A small image VQ-VAE, trained from scratch.
Model: 48-pixel images, encoder arch gmlp, encoder norm rmsnorm.
Training: 14500 steps, batches of 256.
Data: trained on crops of objects in photos (Visual Genome), 61751 training examples, 60.1 epochs.
Rows from block 6 of the encoder of a small image VQ-VAE, named by matrix and row number. Rows with one number belong to one neuron. Each number is 128 + 32 x the weight over its row's rms, rounded and kept within 0 to 255. All counts start at 0. After the name is the row's rms in percent of the matrix's.
Before each neuron's rows are labels from the 100 images, of 14848, where the neuron reaches its largest size: "peak at" is the part of the image that holds the peak; "patch colour" is the nearest of a few named colours to the mean colour under the peak. Only what is clearly more common there than usual is listed. The data: crops of objects in photos (Visual Genome). In brackets: how many of the 100.
# u: gMLP up (value half) (encoder.blocks.6.mixer.u.weight, 1024x512), inputs 309-411
# v: gMLP up (gate half) (encoder.blocks.6.mixer.v.weight, 1024x512), inputs 309-411
# out: gMLP down (encoder.blocks.6.mixer.out.weight, 512x1024, transposed), outputs 309-411

peak at: bottom left (27)
patch colour: grey (71)
u.214 097 [125  87 139  95 109  86 159 128 141 129  86 114 126 150 144 165 102 121 129 162 115 120 106 152 131  93 109 148  99 127 143 105 131 138 131  87 142 120 153 152  71  93 112 115  99  70 186 105 161 137  82 158 180 102 121 138 102 127 149  71 105 147 147 101  92  96 103  97 112  88 113 149 100 101 151  99 136 109 149 134 163 176 156  94 138 151 177  81 101 196 130 101 155 123 159 117 163  75 125 129 127 170 101]
v.214 089 [128  97 144 105 170 102 136  74 146 105 145  71 126 157 115 150 161 133 137 114 128 155 157 198 149 196 152 140  98 146  85 157 106  85 169 166 152 159 138  64 151  95 106 106 174 181 101 176 114 104  79 139 132 132 129 120 149 108 167 121  64 146 136 143  97 101 111  90 110 135 133  75 205 193 147 163  92 160 131 174 143 169 123 144 161 110  95 120 172 127 130 157 185 140 125  73 136  93 130 115  78 155 117]
out.214 080 [115 129  88 101 134 136  97 172  56 157 116 154  99  69 142  85 117 118  73 110 135 152 144  99 118  93 121  78 160 145  88  95 189 162 128 143 150 104 149 104  95 135 153 204  96 132 101 141 113 150 198 118 126 143 121 126 117 115  79 147 119  94  98  84 142 148 161 130 157 116 113 106 118 148 179 103  89 114  64 113 129  96 117 134 125 153 125 155 102 171  95 149  78 193 108 210 105 124 134  82 125 163 162]

peak at: top centre (33)
patch colour: grey (60)
u.289 056 [181 121 120  99 113 117 166 165 132 119 184 164  87 155 107  92 137 121  86  81 124 183 102 179 128  63 151 107  75  84 141 127 172 133  33 126 152 108 149  85 146 158  85 107 175 112  79 144 167 145 170 150 131 150  88 164 158 132 150 148 110 105 168  98 156 124 172 108  86 107 132 101 147 167 162 135 184 141 142 152 160 132 142 118 163 168 163  63  65 169 109 124 133 105 129 150 192 135 137 115 170  99 184]
v.289 090 [170  73  97 105  84 169 136  81 137  84 184 163 144 185 143  38 122 152  58  98 158 157  91 128 104 144 103 164  71  94 126 190 171  92 160  73 110 120 139 130 107  89  98 156 132 108 137 100 154 134 174 180 115 123  94  84 113 113 133 115 118 146 124 145 133 120 116  55 122 201  74 182 110 149 131 132 149 156 139 187 163 124 148 131 190 137 114  62 149  73  88 134 102  97  90 112 127 138 142 118 110 102 109]
out.289 079 [100 179 135 177 120  82 118 134 116 178  86 114  89  98 133 174 150 131 185 165  81 152 110 140 125 121 194  99 187 152 115  86  84  78 102 134 135 135 141  94 123 113 168 110 151 132 108 124 111 112 128 113 176 111 135 127 160 155 169 171 154 120 120 161 150  97 148 178  90 111 174 180 206 140 127 121 142 118 112 105  96 128 142 125  77 166  99  96 132 113 142 130  89 157 161  97 143 106 117 105 110 144 127]

peak at: top right (29)
patch colour: white (34); pink (28)
u.499 090 [ 70 145 130 156 140 116 115 138 119 104  97 104 130 118 126 112 145 122 162 172 152 104 118 116  90 102 128 149 114 109 131 131 128 166  69 129 134 119 170 132 135 148  81 127 109 125 146 136 165 132 129  63  97 102  99 120 133  54 112 170 122  97 142  83 156 130 163 101 111 153  80 111 111 144 111  67 168 143 134 177 120 147 139 106 168 105  52 130 115  88 124 161 127 167 140 157  94 124  98 146  44 114 149]
v.499 094 [115 116 173 118 142 146  64 121 199 146 108 159 120 126 167 111 102 193 137 106 141 144 114  90 126 144 119  87 139 175  67 185  92  93 104 169 150  69 115 108  99 125 133 106 197 132  96 111  80 130 166 154 118 129  87 103 183  98 111  90 126 120  84 122 112  94  97 106 168 123 148 109 137  71  99  94  80 153 146 168 129 134 197 169  70 115 173 142 115 180  77  87 149 127 189 123 139 127 118 179  97 127 163]
out.499 088 [ 76 105 147  97 117 118  98 142  80 144 127 158  77  99 185 131  88 150 126 135  90 133 151  83  78 159 123 141 119  75 139 135  83 113 155  92 170 130 109  69  99 123  79 143 110 136 151 137  91 108  55 130 164 131 204 110  98 131 129  89 148 152  75 167 130 132 178 130 118  93 122 220 180 144 117 116 129 110 168  72 119 116  90 117 136 106 155 138 141 142 105 155 118 146 120 158 181  84 124 118 153  91 128]

peak at: top right (34)
patch colour: white (83)
u.117 086 [104 164 125 177 180 122 136 167  87 112 160 140 113 120 109  88 129 134 167 124 180  98 105  82 130 158  93 144 145  55 109  85 144 103  89 111  84 104 135 144 146  94 159 130 113 182 109 126 140  94 162 117 208 222 165 104 139 100 103  86 154 130 176 165 135 105  50 157 122 140 126 118  96 153  85 158  87 157 137 180 129 188 111 129 159 122 125 114  66 114 148 145 157 102 167 121 131 145 110 208 152 131 125]
v.117 091 [120 125 146  59 138 118 148 100 155 144  99 172 157 141 155 144 151  92  88 145 159 157  98 135 160 177 130 125 119 145  47 154  97 115 111 189 139 155 145  70 170 183 131 141 101 146  63 149 135 122 102 137 118 142  90 112 162 103 167 113  95 177  83 111 182 171  78 173 146 120 116 148 144 130 114 133 146  93 161 178 122 118 159 198  89 112 157 149 158 151 165 137  81 119 128 170  67 139 129 133 139 168 118]
out.117 100 [108 102 137  84  60 156 115 122 141  98 175  79 111 179 110 111 127  95 116 116 135 154 143 152  89  77 211 172 163 166 199 143  92 123 119  99 138 147 100  94 126 117 110 146 152  93 145  76 112  86 204 117 116 137 154  76 108 114 110 150  87 130 109 161 160 130 186 131  69  99 123 168 131 128 211 145 186 110 140 123 149 145  95 117 141  58 143  82 149 130 106 171 136 147 167 136 165 107  57  98 186  77 130]

peak at: top left (28)
patch colour: white (93)
u.33 085 [139 118 126 166 134 159 117 107 119  91  96 143 111 145 123 190 119 126 116 163 149  93 141 166 111 156 185 136  91 127 154 125 165 154  79 154 135 144 114 126 127 164 117 141  42 104 122 174 151  91 100 115  83  42 146 162 137 124 154 180 115 157 146 118 111  53 126 129 152 114 147 167 138 123  96 168 136 151 150 100 101 184 201 104  70 127 155 146 171 146 138 173 103 118 149 120  60  93 127 116 117 134 165]
v.33 107 [155 121 170 167 129 165  60 139 110 118 114 112 137 165 157 122 174 158 154 107 124 131 122  89 107 173  91 100 121 161 135 194 165 118  76 184 144 218 140  82 178 129 157 168 118 116  87 150 113  85  96 141 141  91 149 163 145 159 151 151 165 163  99 100 208 135 133 159 126 119  41 112 135 151 143 145 137 127  95 125 125 185 122 121 138 143  61 152 122 111 115 174 152 126 137  73 147  90 214 105 153 129  71]
out.33 085 [149 146 114 111  91 147 154 154 155 135 131  93  85 143  88 100  75 108 157  78 149  63 125 138 155 163 135 106 155 116 144 107  71 127 108 106 123 168 127 105 157 122 120 118 104 196 143  96 108  83  89  72 167 175 110  91 190 128 140  83 107 103  72 149  15 154 119 169 119 155 209  79 128  52  74 136 137  68 141 167 120 149 160  85 149 208 161 135 175 157  97 110 102 138 130 118 169 136 157 100 162 107  75]

peak at: middle left (28)
patch colour: grey (76)
u.722 089 [ 77 124  80  96 160 125 198 119 159 143  83 111 133 121  99 128 116 136 186 108 178 159  58 133 150 132 129 166 150 151 131 141 134 154 119 142  73 105 185 131  94 154  89 102 122 101 122 121 143  87 134  97 174 114 152  79 136 146 108 104  89 129 161 187 152 130 129 175 164 125 125 128 154  67 102 104  69 187 104 142 121 175 103 157 116 109  93 109 156 105 176 157 179 157 151  72 116 104 122 125  78 111 170]
v.722 095 [ 83  87 115 145 110 173 137 117 161 222  75 141 203  86 135  96 142 113 160 153 122 108 135 120 187 133 158 158 131 133 112  68 181 129 145 127 157 177 146 107 108 163  80 151 141 124 115 146 144 126 103 130 198 113 134 114 158 116 171 144  91 134 141 119  85 124 165 159 148 123 110 149 125 129 121 116  96 145 131 169 154 144 148 118 112 127 107 146 152 164 142 186 127 148  67  85 106 105 117 171 106 137 132]
out.722 090 [138 132 198 125 115 132  95 127  85 118 119 163 101 150 116 141  92 138 113 145  78 137 189 135 162 117 129 117 117 164 119 133  93 174 160  66 135 155  88 120 200 136 135 178  79 139  58 157 122 120  61 117 104 164 163 128 165 156 118 116 101 111 128 121  90 150 108 121 162 134 127  89  95 132 160 131 144  94 171  91  82 108 127 147 130 143  63  86 137 101  69 113 138 147 126 168 172 171 157  89 112 197  73]

peak at: top right (31)
patch colour: grey (68)
u.301 082 [126 175 116 100  93 138  71 125 146 112 186 103 141 130  98 132 206 127 155 167  66 105 105 115 138  61  72 143  94  91 159 149 132 163 127 136 101 140  89 113 102 113 144 129  93  95 144 135  95 120 130 105 122  92 140  79 109 140 164 181  84 162 177 147 119 132 180 120 120 154  75 116 116 120 110 137 167 116 106 114 182 113 139 114 191 147 139 117 145 120  91 107 125 161 119 156 147 122 133 137 191 166 116]
v.301 100 [199 140 146 125  60 207 129 161 195 124 112 116  61 171 153 119 153 109 124  95 168 185 108 102 146 119 127 120  77 125  79 156 155 102 115 113 117  79 153 149 149 141 182 158 155 138 137 183 133 122 141 148 123 122  72 125  79 210 127 112 100 140 117 151 136 161 105  89 177 101 118 104 127 106  97 108 128 114  50 119 186  66 147 139 155 106 115  92 156  31  73 153 142  84  75 115 121 118 163 122 114  78 150]
out.301 089 [ 78 186 129 129 156 108 205 136 158 156 127 135 210 119 117 132  53 143 102 130 114 149 122 163  63  76 133 134 127 115 122 100  94 111 169 118 190 163 151  76 171 108 114 140 147 194  99 132 133 171  36 140 148 103 156 175 104 100  99 151 146 152  76 149 145  46 127 106 134 151 102 134 128 107 112 154  94 137 125 130 120 172 140 140 122 157 120 140 140 148 146  82 157 117 200 158 113 135  96 114  89 116 155]

peak at: bottom centre (27)
patch colour: grey (70)
u.752 106 [ 95 103 108 132  74  35 113 116 154 121 144 144 181 148 121 121 153 162 131  94 116 162  95 138 181 168 164 115 100 145  97 126 108 143 152 198 106 168 116  87 117 170 134 125 114 172 153 126  88  82 150 126  99  71 143 170  97 130 113  41 111 169  93 152  89 130 116 160 134  91 126  89 121 121 161 126 133 128 139 133  93 154 135 136 113  92 180 136 139 171 115 120 124 156 124 142  30 118 132  99 105 132 104]
v.752 096 [114 133 169 118 106 130 112 150 139 146 117 129 138 109 112 121 157 108 116  52  84  91 125  83 180 140 115 183 156  73  85 171  84 158 130 122 155 131 107 100 163 110 158 171 140 107 149  76  83  95 157 167 131 122 114 115  88 110  83 111 141 114  70 135 141 196 124 160 119 166 102 100 126 119  51 111 186 119 118  51 130 144  90  78 116 129 145 117 147 131 191 124 181 159 141 136 136 129 204 156 161 190 154]
out.752 088 [116 120 136 117 104 162 163 100  99 172 126  86 114 134 157 106 128  97 132 115 180 137 142 140  73 129 103 142 178 125 133  72 139 107 138  55 213  81 137  97 103  80  83 104 149 142 139 150 148 129 148 116 147 179 132  92 171 110 132 160 105  75 213  46 134 134 140 136 113 126 121 178 185 124 191 138  97 103 128 111 127  55 173 116 179 161  88 121  90 140 148 140 112 131 139 121  91 157 102 168 132 112 120]

peak at: bottom left (28)
patch colour: grey (60)
u.710 097 [143  78 165  86  94 192 194 138 127 175 102 121 108 123 121  76 115 171 171  97 155 124  83 116 109 105  99 172 137 133 104 181 136 101 170 149 129 112 135  86 113  92 198 143 141 111 145 117  77 114 126 141 104 152 142 162 153 135  85 151 114 143 178  69  99 103 122 150 133 152 108 125 155 105 187  86 140 134 174 133 138 111 108 155 108  92 130 153 126 161 152 106 145 152 118  99 105  85  35 104 112 100 144]
v.710 108 [174 135 118 121 124 136 129  91 111 114 124 125 139 119 102 153 131 151 102 123 162 114 157 115 142 121  92 127 157 126 157 126 146  66 129 117  90 136 113 168 148 138 184 155 119 132  37 162 157 155  81 133 186 115 109 161 141 188 130 152 117  96 109 138  75 139 124 137 103 140 115 126 132 145  75 129  97 116 138 154 116 160 115 101 161 153 120  94 107 173 119  73 194 110  92 109  57 184 118  94 154 139  96]
out.710 087 [148  87  88 147 104 173 114 123 115 168 159 156  72  99  86 107 168  78 150 112 118 164 170 147  97 133 158 127 106 108 105  83 135 115 124 117 139 171 121 130 143 116 157 185  92 158 136 106 139  86 147  45 147 191 167 110 146  86 170 112 169 127 112 134  93 114 102 121 148 147 110 119 141 156 133 144 169  90  92 118  69 148 111 138 145 132 142 126 134 150 149  94 121 123  95 150 202 174  67 139 138 179 134]

peak at: bottom right (36)
patch colour: grey (61)
u.102 090 [186 141 147 142 113 141 122 124  99 121 184 138 105 114 165 159 104 108 123 149 136 107  93 122 117 168 188 137 110 154 130 172 143 145 132 181  86 115 182  82 120 124  91 138 164 168 125 138 185 142  65 169  71 118  99 118  88 166 143 102  91 122 142 139 179 130 103 102 112 146 130 116 118 134  59  66 156 127 112  95 114 163 157  90 129 123 107 107  63 148 121 128 120 100 113 120 155  50 194 175 122 126 134]
v.102 092 [174 157 156 118 156  99 135  86  91 125 128 138 131 126 143 150 139 168 125 126  65  92 152 104 171  49 154 140 132 140  77 113 148 141 174 145 143 196 127 120 132 108 124 137  76 116 191 123 113 114 151 100 133 162 197 173  93 148 112 163  76  46 140 105  28 121 123 171 145 106  91 162  81 156 122 148 162 155 201 147 129 121 160 150  92 109 114 145 133 130 158 107 187 133 108 136 110 158 141 158 120 213 121]
out.102 091 [ 70 202 180 107 148 111 165 121 160 119 133 110 137 166 108 137 167 141 102 150 143 107  99  88 145 123  77 181 160 154  89 100 158 117 126 139 137 123 122 175 109 122 160  99 106 148 132  83  95  95 187 152 119 131 133  95 170  85  94 126 160 169 187 124 136 146 158 110 108 117 104  71 145 150 112 182 155  79 103 122 145 140 130 102 126 186 119  84 160 121 120 106 146 151 176 113 130 164  86 133  72 138  81]

peak at: top centre (29)
patch colour: brown (68)
u.225 095 [130  46 141 146 151  64 191  79 144 120  92 134 103 116 159 124 105 154 149 119 113 167 145 123 105 152  85 154  93 161 143 156 146 133  96  72 141 169 155 139 127 101 157 110 131 109 151 145 102 121 122 161 126  87 116 101 118 141 109 121  88 139 119  93 100  62  85  99 174 173  91 106 148 147 188 126 134 145 133 120 145 107 128  79 110 151 131 116 150 141 108 150 123  93 126 154 135 170  87 157 107 147 132]
v.225 089 [ 94 106 165 135 179  74 116 155 158  79 118 101 148 114 141 105  98 158 141  96  74  94 130 101 112 158 141 168 135 143 124 210 101 199 157 108 141 119 108  67 116 129 142 103  83 143 120 158 157 155 129  94 121  97  53 149 170 136 128  99 148 116 127  72 164 181  43 138 111 138 125 122  92 121 122 155 147  90  81 145  98 115 106  85 135 169 132 112 143 116 102 114 167 149 137 140  83 183 157 119 163 149 152]
out.225 083 [117  60 104 148  93 144 148 140  90 137 190  68 166 147  56 133 146  69 105 117 121 120 124 167 154 113  97  95 100 159 113  81  99 123 182 102 184 130 178 171 164 161 154 149 109 135 125 124 125 133  91 154 108 154 170 115 174  87 138 116 169 145 156 179  56 108 149 115 153 134 142 127 141 117 131 130 148 125 148 146 101 154 114 151 183 150  97 147 151 104 191 131 208 178 132  69 147 156 136 103 124 111  95]

peak at: bottom left (29)
patch colour: grey (74)
u.403 089 [112 170 137 105 141 133  93  90  88 116 189 124 107 154 119 109 197 125 163 155 131  54  87 104  88 155 175 147 153  84 129 107  91 146 100 141 140  86 109 129 160 143 170 119 104 151 165 110  77 151  97  88 133  80 152 108 113  67  69 127 152 121 112 169 164 117 145 129 116 166 134 127 133 105  68 113  93  40  94 142  59 147  98 158  90 152 137 160 152 118 131 118 127 131 114 139 104 176 138 127 128 110  63]
v.403 105 [113 152  97  83 126  88 122 184  67 162 125 124 106 135 131 115  98 150 158 149 121 146  67  74  93 124  91 119 124  74  42 111  37 158 115 100 121  83 146  77 149 136 149  99 139 156 152 179 113 188  75 125  89  89 121  72 169  95 114 113 151 124 158  91 143 114  47  97  98 146 106 155 156 162 149  95  71 107 120 195  96 202 138 125 110 100 105 118 173  80 138 180 166  96 110  84  95  89 120 163 151  89 116]
out.403 076 [150 113  80 164 158 115 107 134 173 138 193 106 156  75 135 114 177 148  68 120 132 146 184 105 131 159 134 103 117 148 149  95 152 225  98 149 132 147 117 108 103 144 107 142 156 113  99 126  99 102 118 195 151  94 191  92 119 159 150 145 100  83 102 155 166  75  89 199 111 128 114 101 113 157 138 121 151 111 124 137 182 183 191 106 171  59 126 114 155 101 116  91 141 144  90 115 162 124 151  89 130 127 114]

peak at: top centre (28)
patch colour: grey (67)
u.480 093 [122  32  88 117 120 135 187 122 143 107 109 118  95 126 150 126 178 189 118 122 100 156 144 179 130  97  97 132 163 128 132 201 136 120  98 140 181 143 187 106 151 157 153 106 129 128 125 108 119 165  93 153  51 116 144 116  95 172 169 104 182 186 123 135 117  98 133 161 123 158 149 154 140  99 201 117 120 149 169 155 153 137 159  87 153 123 117 177 209 114 145 125 137 106 140 151  64 171  99 153 142 160 126]
v.480 090 [ 88  57  89 123 106 134  81 149 155 152 173 173 151 109 100 158 125  39 202 118 133 151 119 110 153 148 101 207 100  93 109 173 143 104  66 153 154 182 134 134 152 132 147 123  85 102 102 140 158 190  73 148 147 144 150 149 125 127  91 145 109 152 117 182 145 147 115 148 124 148  53 109 103 165  71  96 113 138 112  86 152 155  98  44 163 126 137  76 145 119 110  87  68 106  82 119  68 129 121 123 160 180 133]
out.480 092 [174 171 106 189 124  97 127 151  93 132 116  56 114 133 156 132  82 163  86 112 137 163 133 104  70 146 156  61 118 106 139 101 132 196 143  89 118 157  46 131 144 128  77  75 171 160 101 135 107 111 141 112 149  95 146 170 115  96 160 135 118 128 122 105  77 133 168 200 142 128 102 156 109  71 162 127  70 177 125  64  83 102 122 177 150 129  98 102 120 117 200 171 147 143 121 154  83 123 120 103  96  96 146]

peak at: middle left (34)
patch colour: grey (64); pink (32)
u.96 097 [ 84 104 112 143 125 119 163 115  96  80 149 233 113 164 143 184 123 124 107 169 132 103 153 142 171 141 177 165 127 151 134 151 128 197 177 158 157 220 140 140  73 190 124 156 115  65  84 149 144 138 111 129  84 153 114 170 143 120 134  74  72 136 175 131 110 129  62 135 145  80  58 119 104 131 159 137 198 150 138 130  98 122 126 176  68 114 135 108 155 161 116 185 141 164 148 161 111 114  90 110 103  90 156]
v.96 094 [146 134  66 139 157 149  81  81 148 152 110 151 107 103 143 133 143 154 142 129 138 152 140 111  75 161 139 158  93 170 115 136 158 106 167 150 130 136 107 183  61 135 184 164 116 151  94  82 178 111 170 119 123  90  94 130  84 144 143 102 140 132  94 102  97  82  96 150 179 117 105 109 171 140 171 102 157 109 113 143 169 154 105 160  83  76  98 161 143 200 131 150  85 120 171 194  61 151 112 130  78 120 121]
out.96 091 [143 135  96 108 133 150 103  96 117 179 112 107 160  54 124 154 167 152 152  91 153 156 143 115 107 125 101  78 121 171 122  99 139  69  82  77 100 101 101 104 139 181 120  95 161 145 200 116 142 141 145 184 178  98 117  54  89 115 125 150 192 169  84 143 134  55 125 133 188 134 126 135 157 132  80 118 105 127 113  90 206 201 139 164 138  87 187  99 101  85 179 130 157 117  97  78 113 152 103 143  93 152  71]

peak at: top right (34)
patch colour: pink (50)
u.758 089 [162 170 185 120 115 187 142 112 145  76 117 165  95  88  62  77 166 168 221  89 147 183 126 146 166 125 114 160 150 157 150 118 146 107 143 139 131  92 135 154 132 109 123 133  71  70 134 164 108 121 147 177  96 161 162 140 116 128  86 155 116 113 120  84 100 127 155  48 128 164 149 126 212 115 106 174 146 115 128 116 111  74  87 191 157 132 132 144 137 180 113 154 121 118 137 112 127  91 138 148  93 131 111]
v.758 097 [131 174 190 130  71 113 107 104 178 151 155 133 133 114 124 136 132 180 164 115 179 129 111 147 218 140 143 123  63 174  68 190 197 101  92 113  89  77 117 134 123 153 141 103 133 132 109 154 129 116 126 145 108 135  74 158 145 109  92  78 173 114 137  98 158 105 137 111  66 141 114 151 136 106  62 169 116 132 116 125 100 119 151 152 121  79 120 107 149  89 162 114 103  65 104 169 105 126 120 138 119 144 163]
out.758 086 [123 136 122 162 201 105 112 156 136 177  76 154 172 123 104 102 163 155  94  73 156 115 115 170  78 123 125 133 154 120 143 111 175 128 131 125 152 156  96  83 177 157  83 133 151 125 114 102 164  77 159 146 168 141 106  95 185 132 158 137 151 119 160 134 126 166 132 114 128 184 127 144 128 184 124 135 147  83 154 104 148 144  89 125  33 115 117 117 130  40  96 176 122 130 102  97 156 128 125 132 161  97 108]

peak at: bottom right (34)
patch colour: pink (34)
u.34 098 [ 78 147 102 110 113 131 162 100 116 133  46 128 125 115 138 130 158 177 101 113 134 137 137 110 118 205 148 133 102 103 156 138 105 110  91  86 158 171 141 111 162 138 119  78 150 144 136 142  96  78 100  78 115 158 132  85 112 125 144 128 112  99 159  85 136 162 164  82 143  71 136 113 103 154 138 117 130 135 131 191 159 129  83 141 113  56 138 139 113  82 124 127  94  86 148 101 107  97 120 134 161 123 150]
v.34 099 [149 168 156 126 160 178 168 192 119  84 153  21  93 119 128 155 122 120  94 161 163 148 186  87  99 166 134 116 132 113 127 108  91 130 113 145 106 112 140  96 143  70 172 143 129 128  86 107 124 155  82 124 151 106  97 108 100  70 139 117  99  61  99 164 153 126 121 149 127 145 106  87 135 144 156 125 180 128 108 159 138 155 127 143 140 181 156 146 110 165 173 129 165 189  97  98 111 147 143 121 127  96 127]
out.34 091 [152 153 102 152 161 112 141 107  80 179 197 124 148 155  39 149  81 165 220  94 120 142 128 133 119 180 139 157 144 161  94 135 143 126 182  75  83 147 155 127 135 203 131 173 157 105 119 115 174 101 126 123 126 162 124 123 161 162 130 112 148  98 120 155 116 154 133 106 157  93  94 131  97 116 161 137 105 153 121 142 131 158 146 123 166 112 128 125 153  99  91 119 160 103 153 149 178 131  93 115 146  85 132]

peak at: top left (32)
patch colour: grey (83)
u.475 090 [ 72 100 176 108 149 160 124 202 135 161 137  84 115 178 127  90 129  66 160 136  94 102  73 244 115 112 127  78 120 104 164 121 120  82 121  96  70 101 105  94 138 100 113 133 136 113 109 103  80 165 116 152 105 110 182  77 103 105 107 143 186 108 127  92 146 157 144 201 138 137 142 119  84 152  98 164 130  92 120 106 112 166 134 160  75 119 118 177  84 108  95 133  87 109 103 137 120  93  84 128  98  73 103]
v.475 091 [133  97 129 121  93 126 128 154  77 145 108 153 140 167 134 160 157 127 164 110 127 139  81 137 162 113 134 116 105 148 143  85  92  86 124 116 140 112  90  86 128 142  95 117 136 154 120 141 137 112 143 159 165 122  83 208 213 120 141  90 122 102  61 155 114  26  77 158 142 117 144 201 160  83 167 143 104 196 126 124 167 114 102 147 102 105 137  83 149 124 164 204 171  90  92 116 136 165 113  50  96  83 178]
out.475 091 [166 147 137 131 101  92 205  98 154 102 217 180 141 127  93 157 128 124 154 104 168 126 191  55 106 126 134  99 119 123 147 152 123 130 153 146 139 136 130 130 141 139 173 144 121 133  72 156 175 183  80 112 152 134 145 131 131 181 132  59  99 122 140 112 174  98 164  94 139 131  44  74 157 121 117 132 134  98  61 147 115  44 161  80 146 160 112 119 185 133 124  13 184 116 162 105 127 118  95 146 175 194  74]

peak at: centre (29)
patch colour: grey (60)
u.192 077 [200 173 138 113 100 126  93 155 134 134 195 103 155  71 131 127  98 137 175 135 123 116  83 119  96  94  99 121 145  96 172 133 145 136  91 160 183  96 105 139  89 114 137 104 204 108 106 138 133 165 121 137 122  98 118 162 116 104 156 170 109 104 173 103 169 190 121  88 144  58 142 114 177 131 138 158 115 142 140 136 126 161 175 129 116 132  88  89 168 160 117 100 110  73 185 172 115 151 114  94 114  89 116]
v.192 101 [193 119 112 160 129 106 112 165 177 127 175 147  96 151 141 100 140 157  58 159 140 121 110 143 119 159  92 116 144  84 161 172 105 131  71 108 138  71 100 111 101 138 143 113 121 101  91  97 125 124 121 169 122 106 162 164 156 138 128  96 109 120 112 156 171 139 100 133  86  88 124 154 106 108 140 113 147 133 133 196 123 148 119 111 116 181 101 135 108 108 162  98 151 165 128 117 161 131 147  92 161 134 136]
out.192 085 [124  96 142 145  99  90 153 173  90  89  98 150 106  71  91 124 145  93 138 120 146 142 128 118  92 130 160 119 121 128 175 100 122 106 136 126  91 143 178 113 151 126 118 190 164 101 136 168 129  84  90  47 125 144 182  67 123 146 153 127 194 171 114 142 188 106 104  79 106 137 150 125 168 118 136 124  88 137 137  77 101 102 112 136 154 116 120 168 108 137 106 191 213  93 128 146 131 134 147  96 159 172 119]

peak at: top right (28)
patch colour: grey (62)
u.565 101 [119  77 131 160 132  93 126 141 122 100 128 159  96 102 172 116  94 122 157  89 148  97 202 137 141 108 117 159 127  68 156 165 169 112 123 144  66 106 178 101 139  90 164 158 158  71  92 145 155 157  96 118 194 147 119 118 128  78 209 132 103 190 126  88 140 139 177 146 108 101 143 139 143 149 105  39 158 173  82 185 121 108 121  99  95 143 156 171 136 181 141 149 139 126 117 105  84 155 211  65 140 192 145]
v.565 108 [142 116 143  97 139 107 182 184  81  90 153 112 183 123 158  55  80 160 152 198 112 120 133  88 159 141  91 114 141 118 125 119 103 143 120 116 115  80  82  64 103 161 104 167 123 162  98 181  84 150 171 111 108 151 163 137 133 107 102 138 125 126 122 145 103  90  98 112  32 157 204 164  80  98 165 160 133  99 222  87  86 143 101 125 105 178  52 171  98 155 133 113  98 136 152 114 116 124  84 104 197  79  89]
out.565 097 [130 118  98  99 147 130  76 111 121 140  93 130 136 154 147 133 141 143 170 150  99 132 123  86 143  79 148  70  84 108 147  72  73 138  96 132 112  97 137 124 167 121 122 167  97 185 128 197  98 118  76 126 132 199 142 149 124 119 186 107 143 177 133 125 132 160 169 143 151 158 211 144 108  97 106  95  70 119  89 143 174 131  96 133 161 101  99 147 153 127 148 102 126 110 111 164 159 150 165 139 151  97 195]

peak at: top left (27)
patch colour: cyan (43); pink (28)
u.81 085 [ 85 160  55 141 130 146  77 104 131  93 103 102 149  88  84 114 164 136 140 148 144 121  75 127 141 123 161 151 125 114 137 175 139 130 139 146 134 121 162 174 101 138  84 152  81 120 175 100 136 136 164  89 170 136 119 188 151  90 165  67  78 119 105 140  90 188 143 117 151 145 126 102 174 137  62  76 147 138 129 182 121  65 127 170 115 131 168 115 148 120  86 151 118  75  90 195 190  88 112 105 104 137 159]
v.81 098 [119  86 118 161 147  81  45 137  88 123 100 182 126  82 145 138 169 152 130 160 135 136 145  60 107 161  97 103 119 123 107 148 138 136 115  93 149 154 179 165 112  63 188  90  42 123 120 120 118 132 119 153  92 198 117  96 136 120 125 170 149 116 116 132 182 116  74 163 152 158 155 179  96 103 172  65 136  89 149 101 157 120 134 185 111 126 133 136 155  87 118  98 114 128 132 106 136  75  37  69 105 121 131]
out.81 086 [103 114 169 134 171  98 126 112 151 102 137 140  73  85 160 171 165 188 109 126 111 106 155  94 138 131 112 150 122 135 128 116 114 131  85 173 164 145 178 146 158 135 176 192 136 147 128 103 152 122  83  83  91 105 143  74 152  80 107 144 114 165 136 120  57  86  94 133 104  88 136  92 123 105 181 119  68 104 172 106 106 145 122 132 115 139 110 173  99 158 184 149 154 143 147  80  94 161 175 131 146 100 101]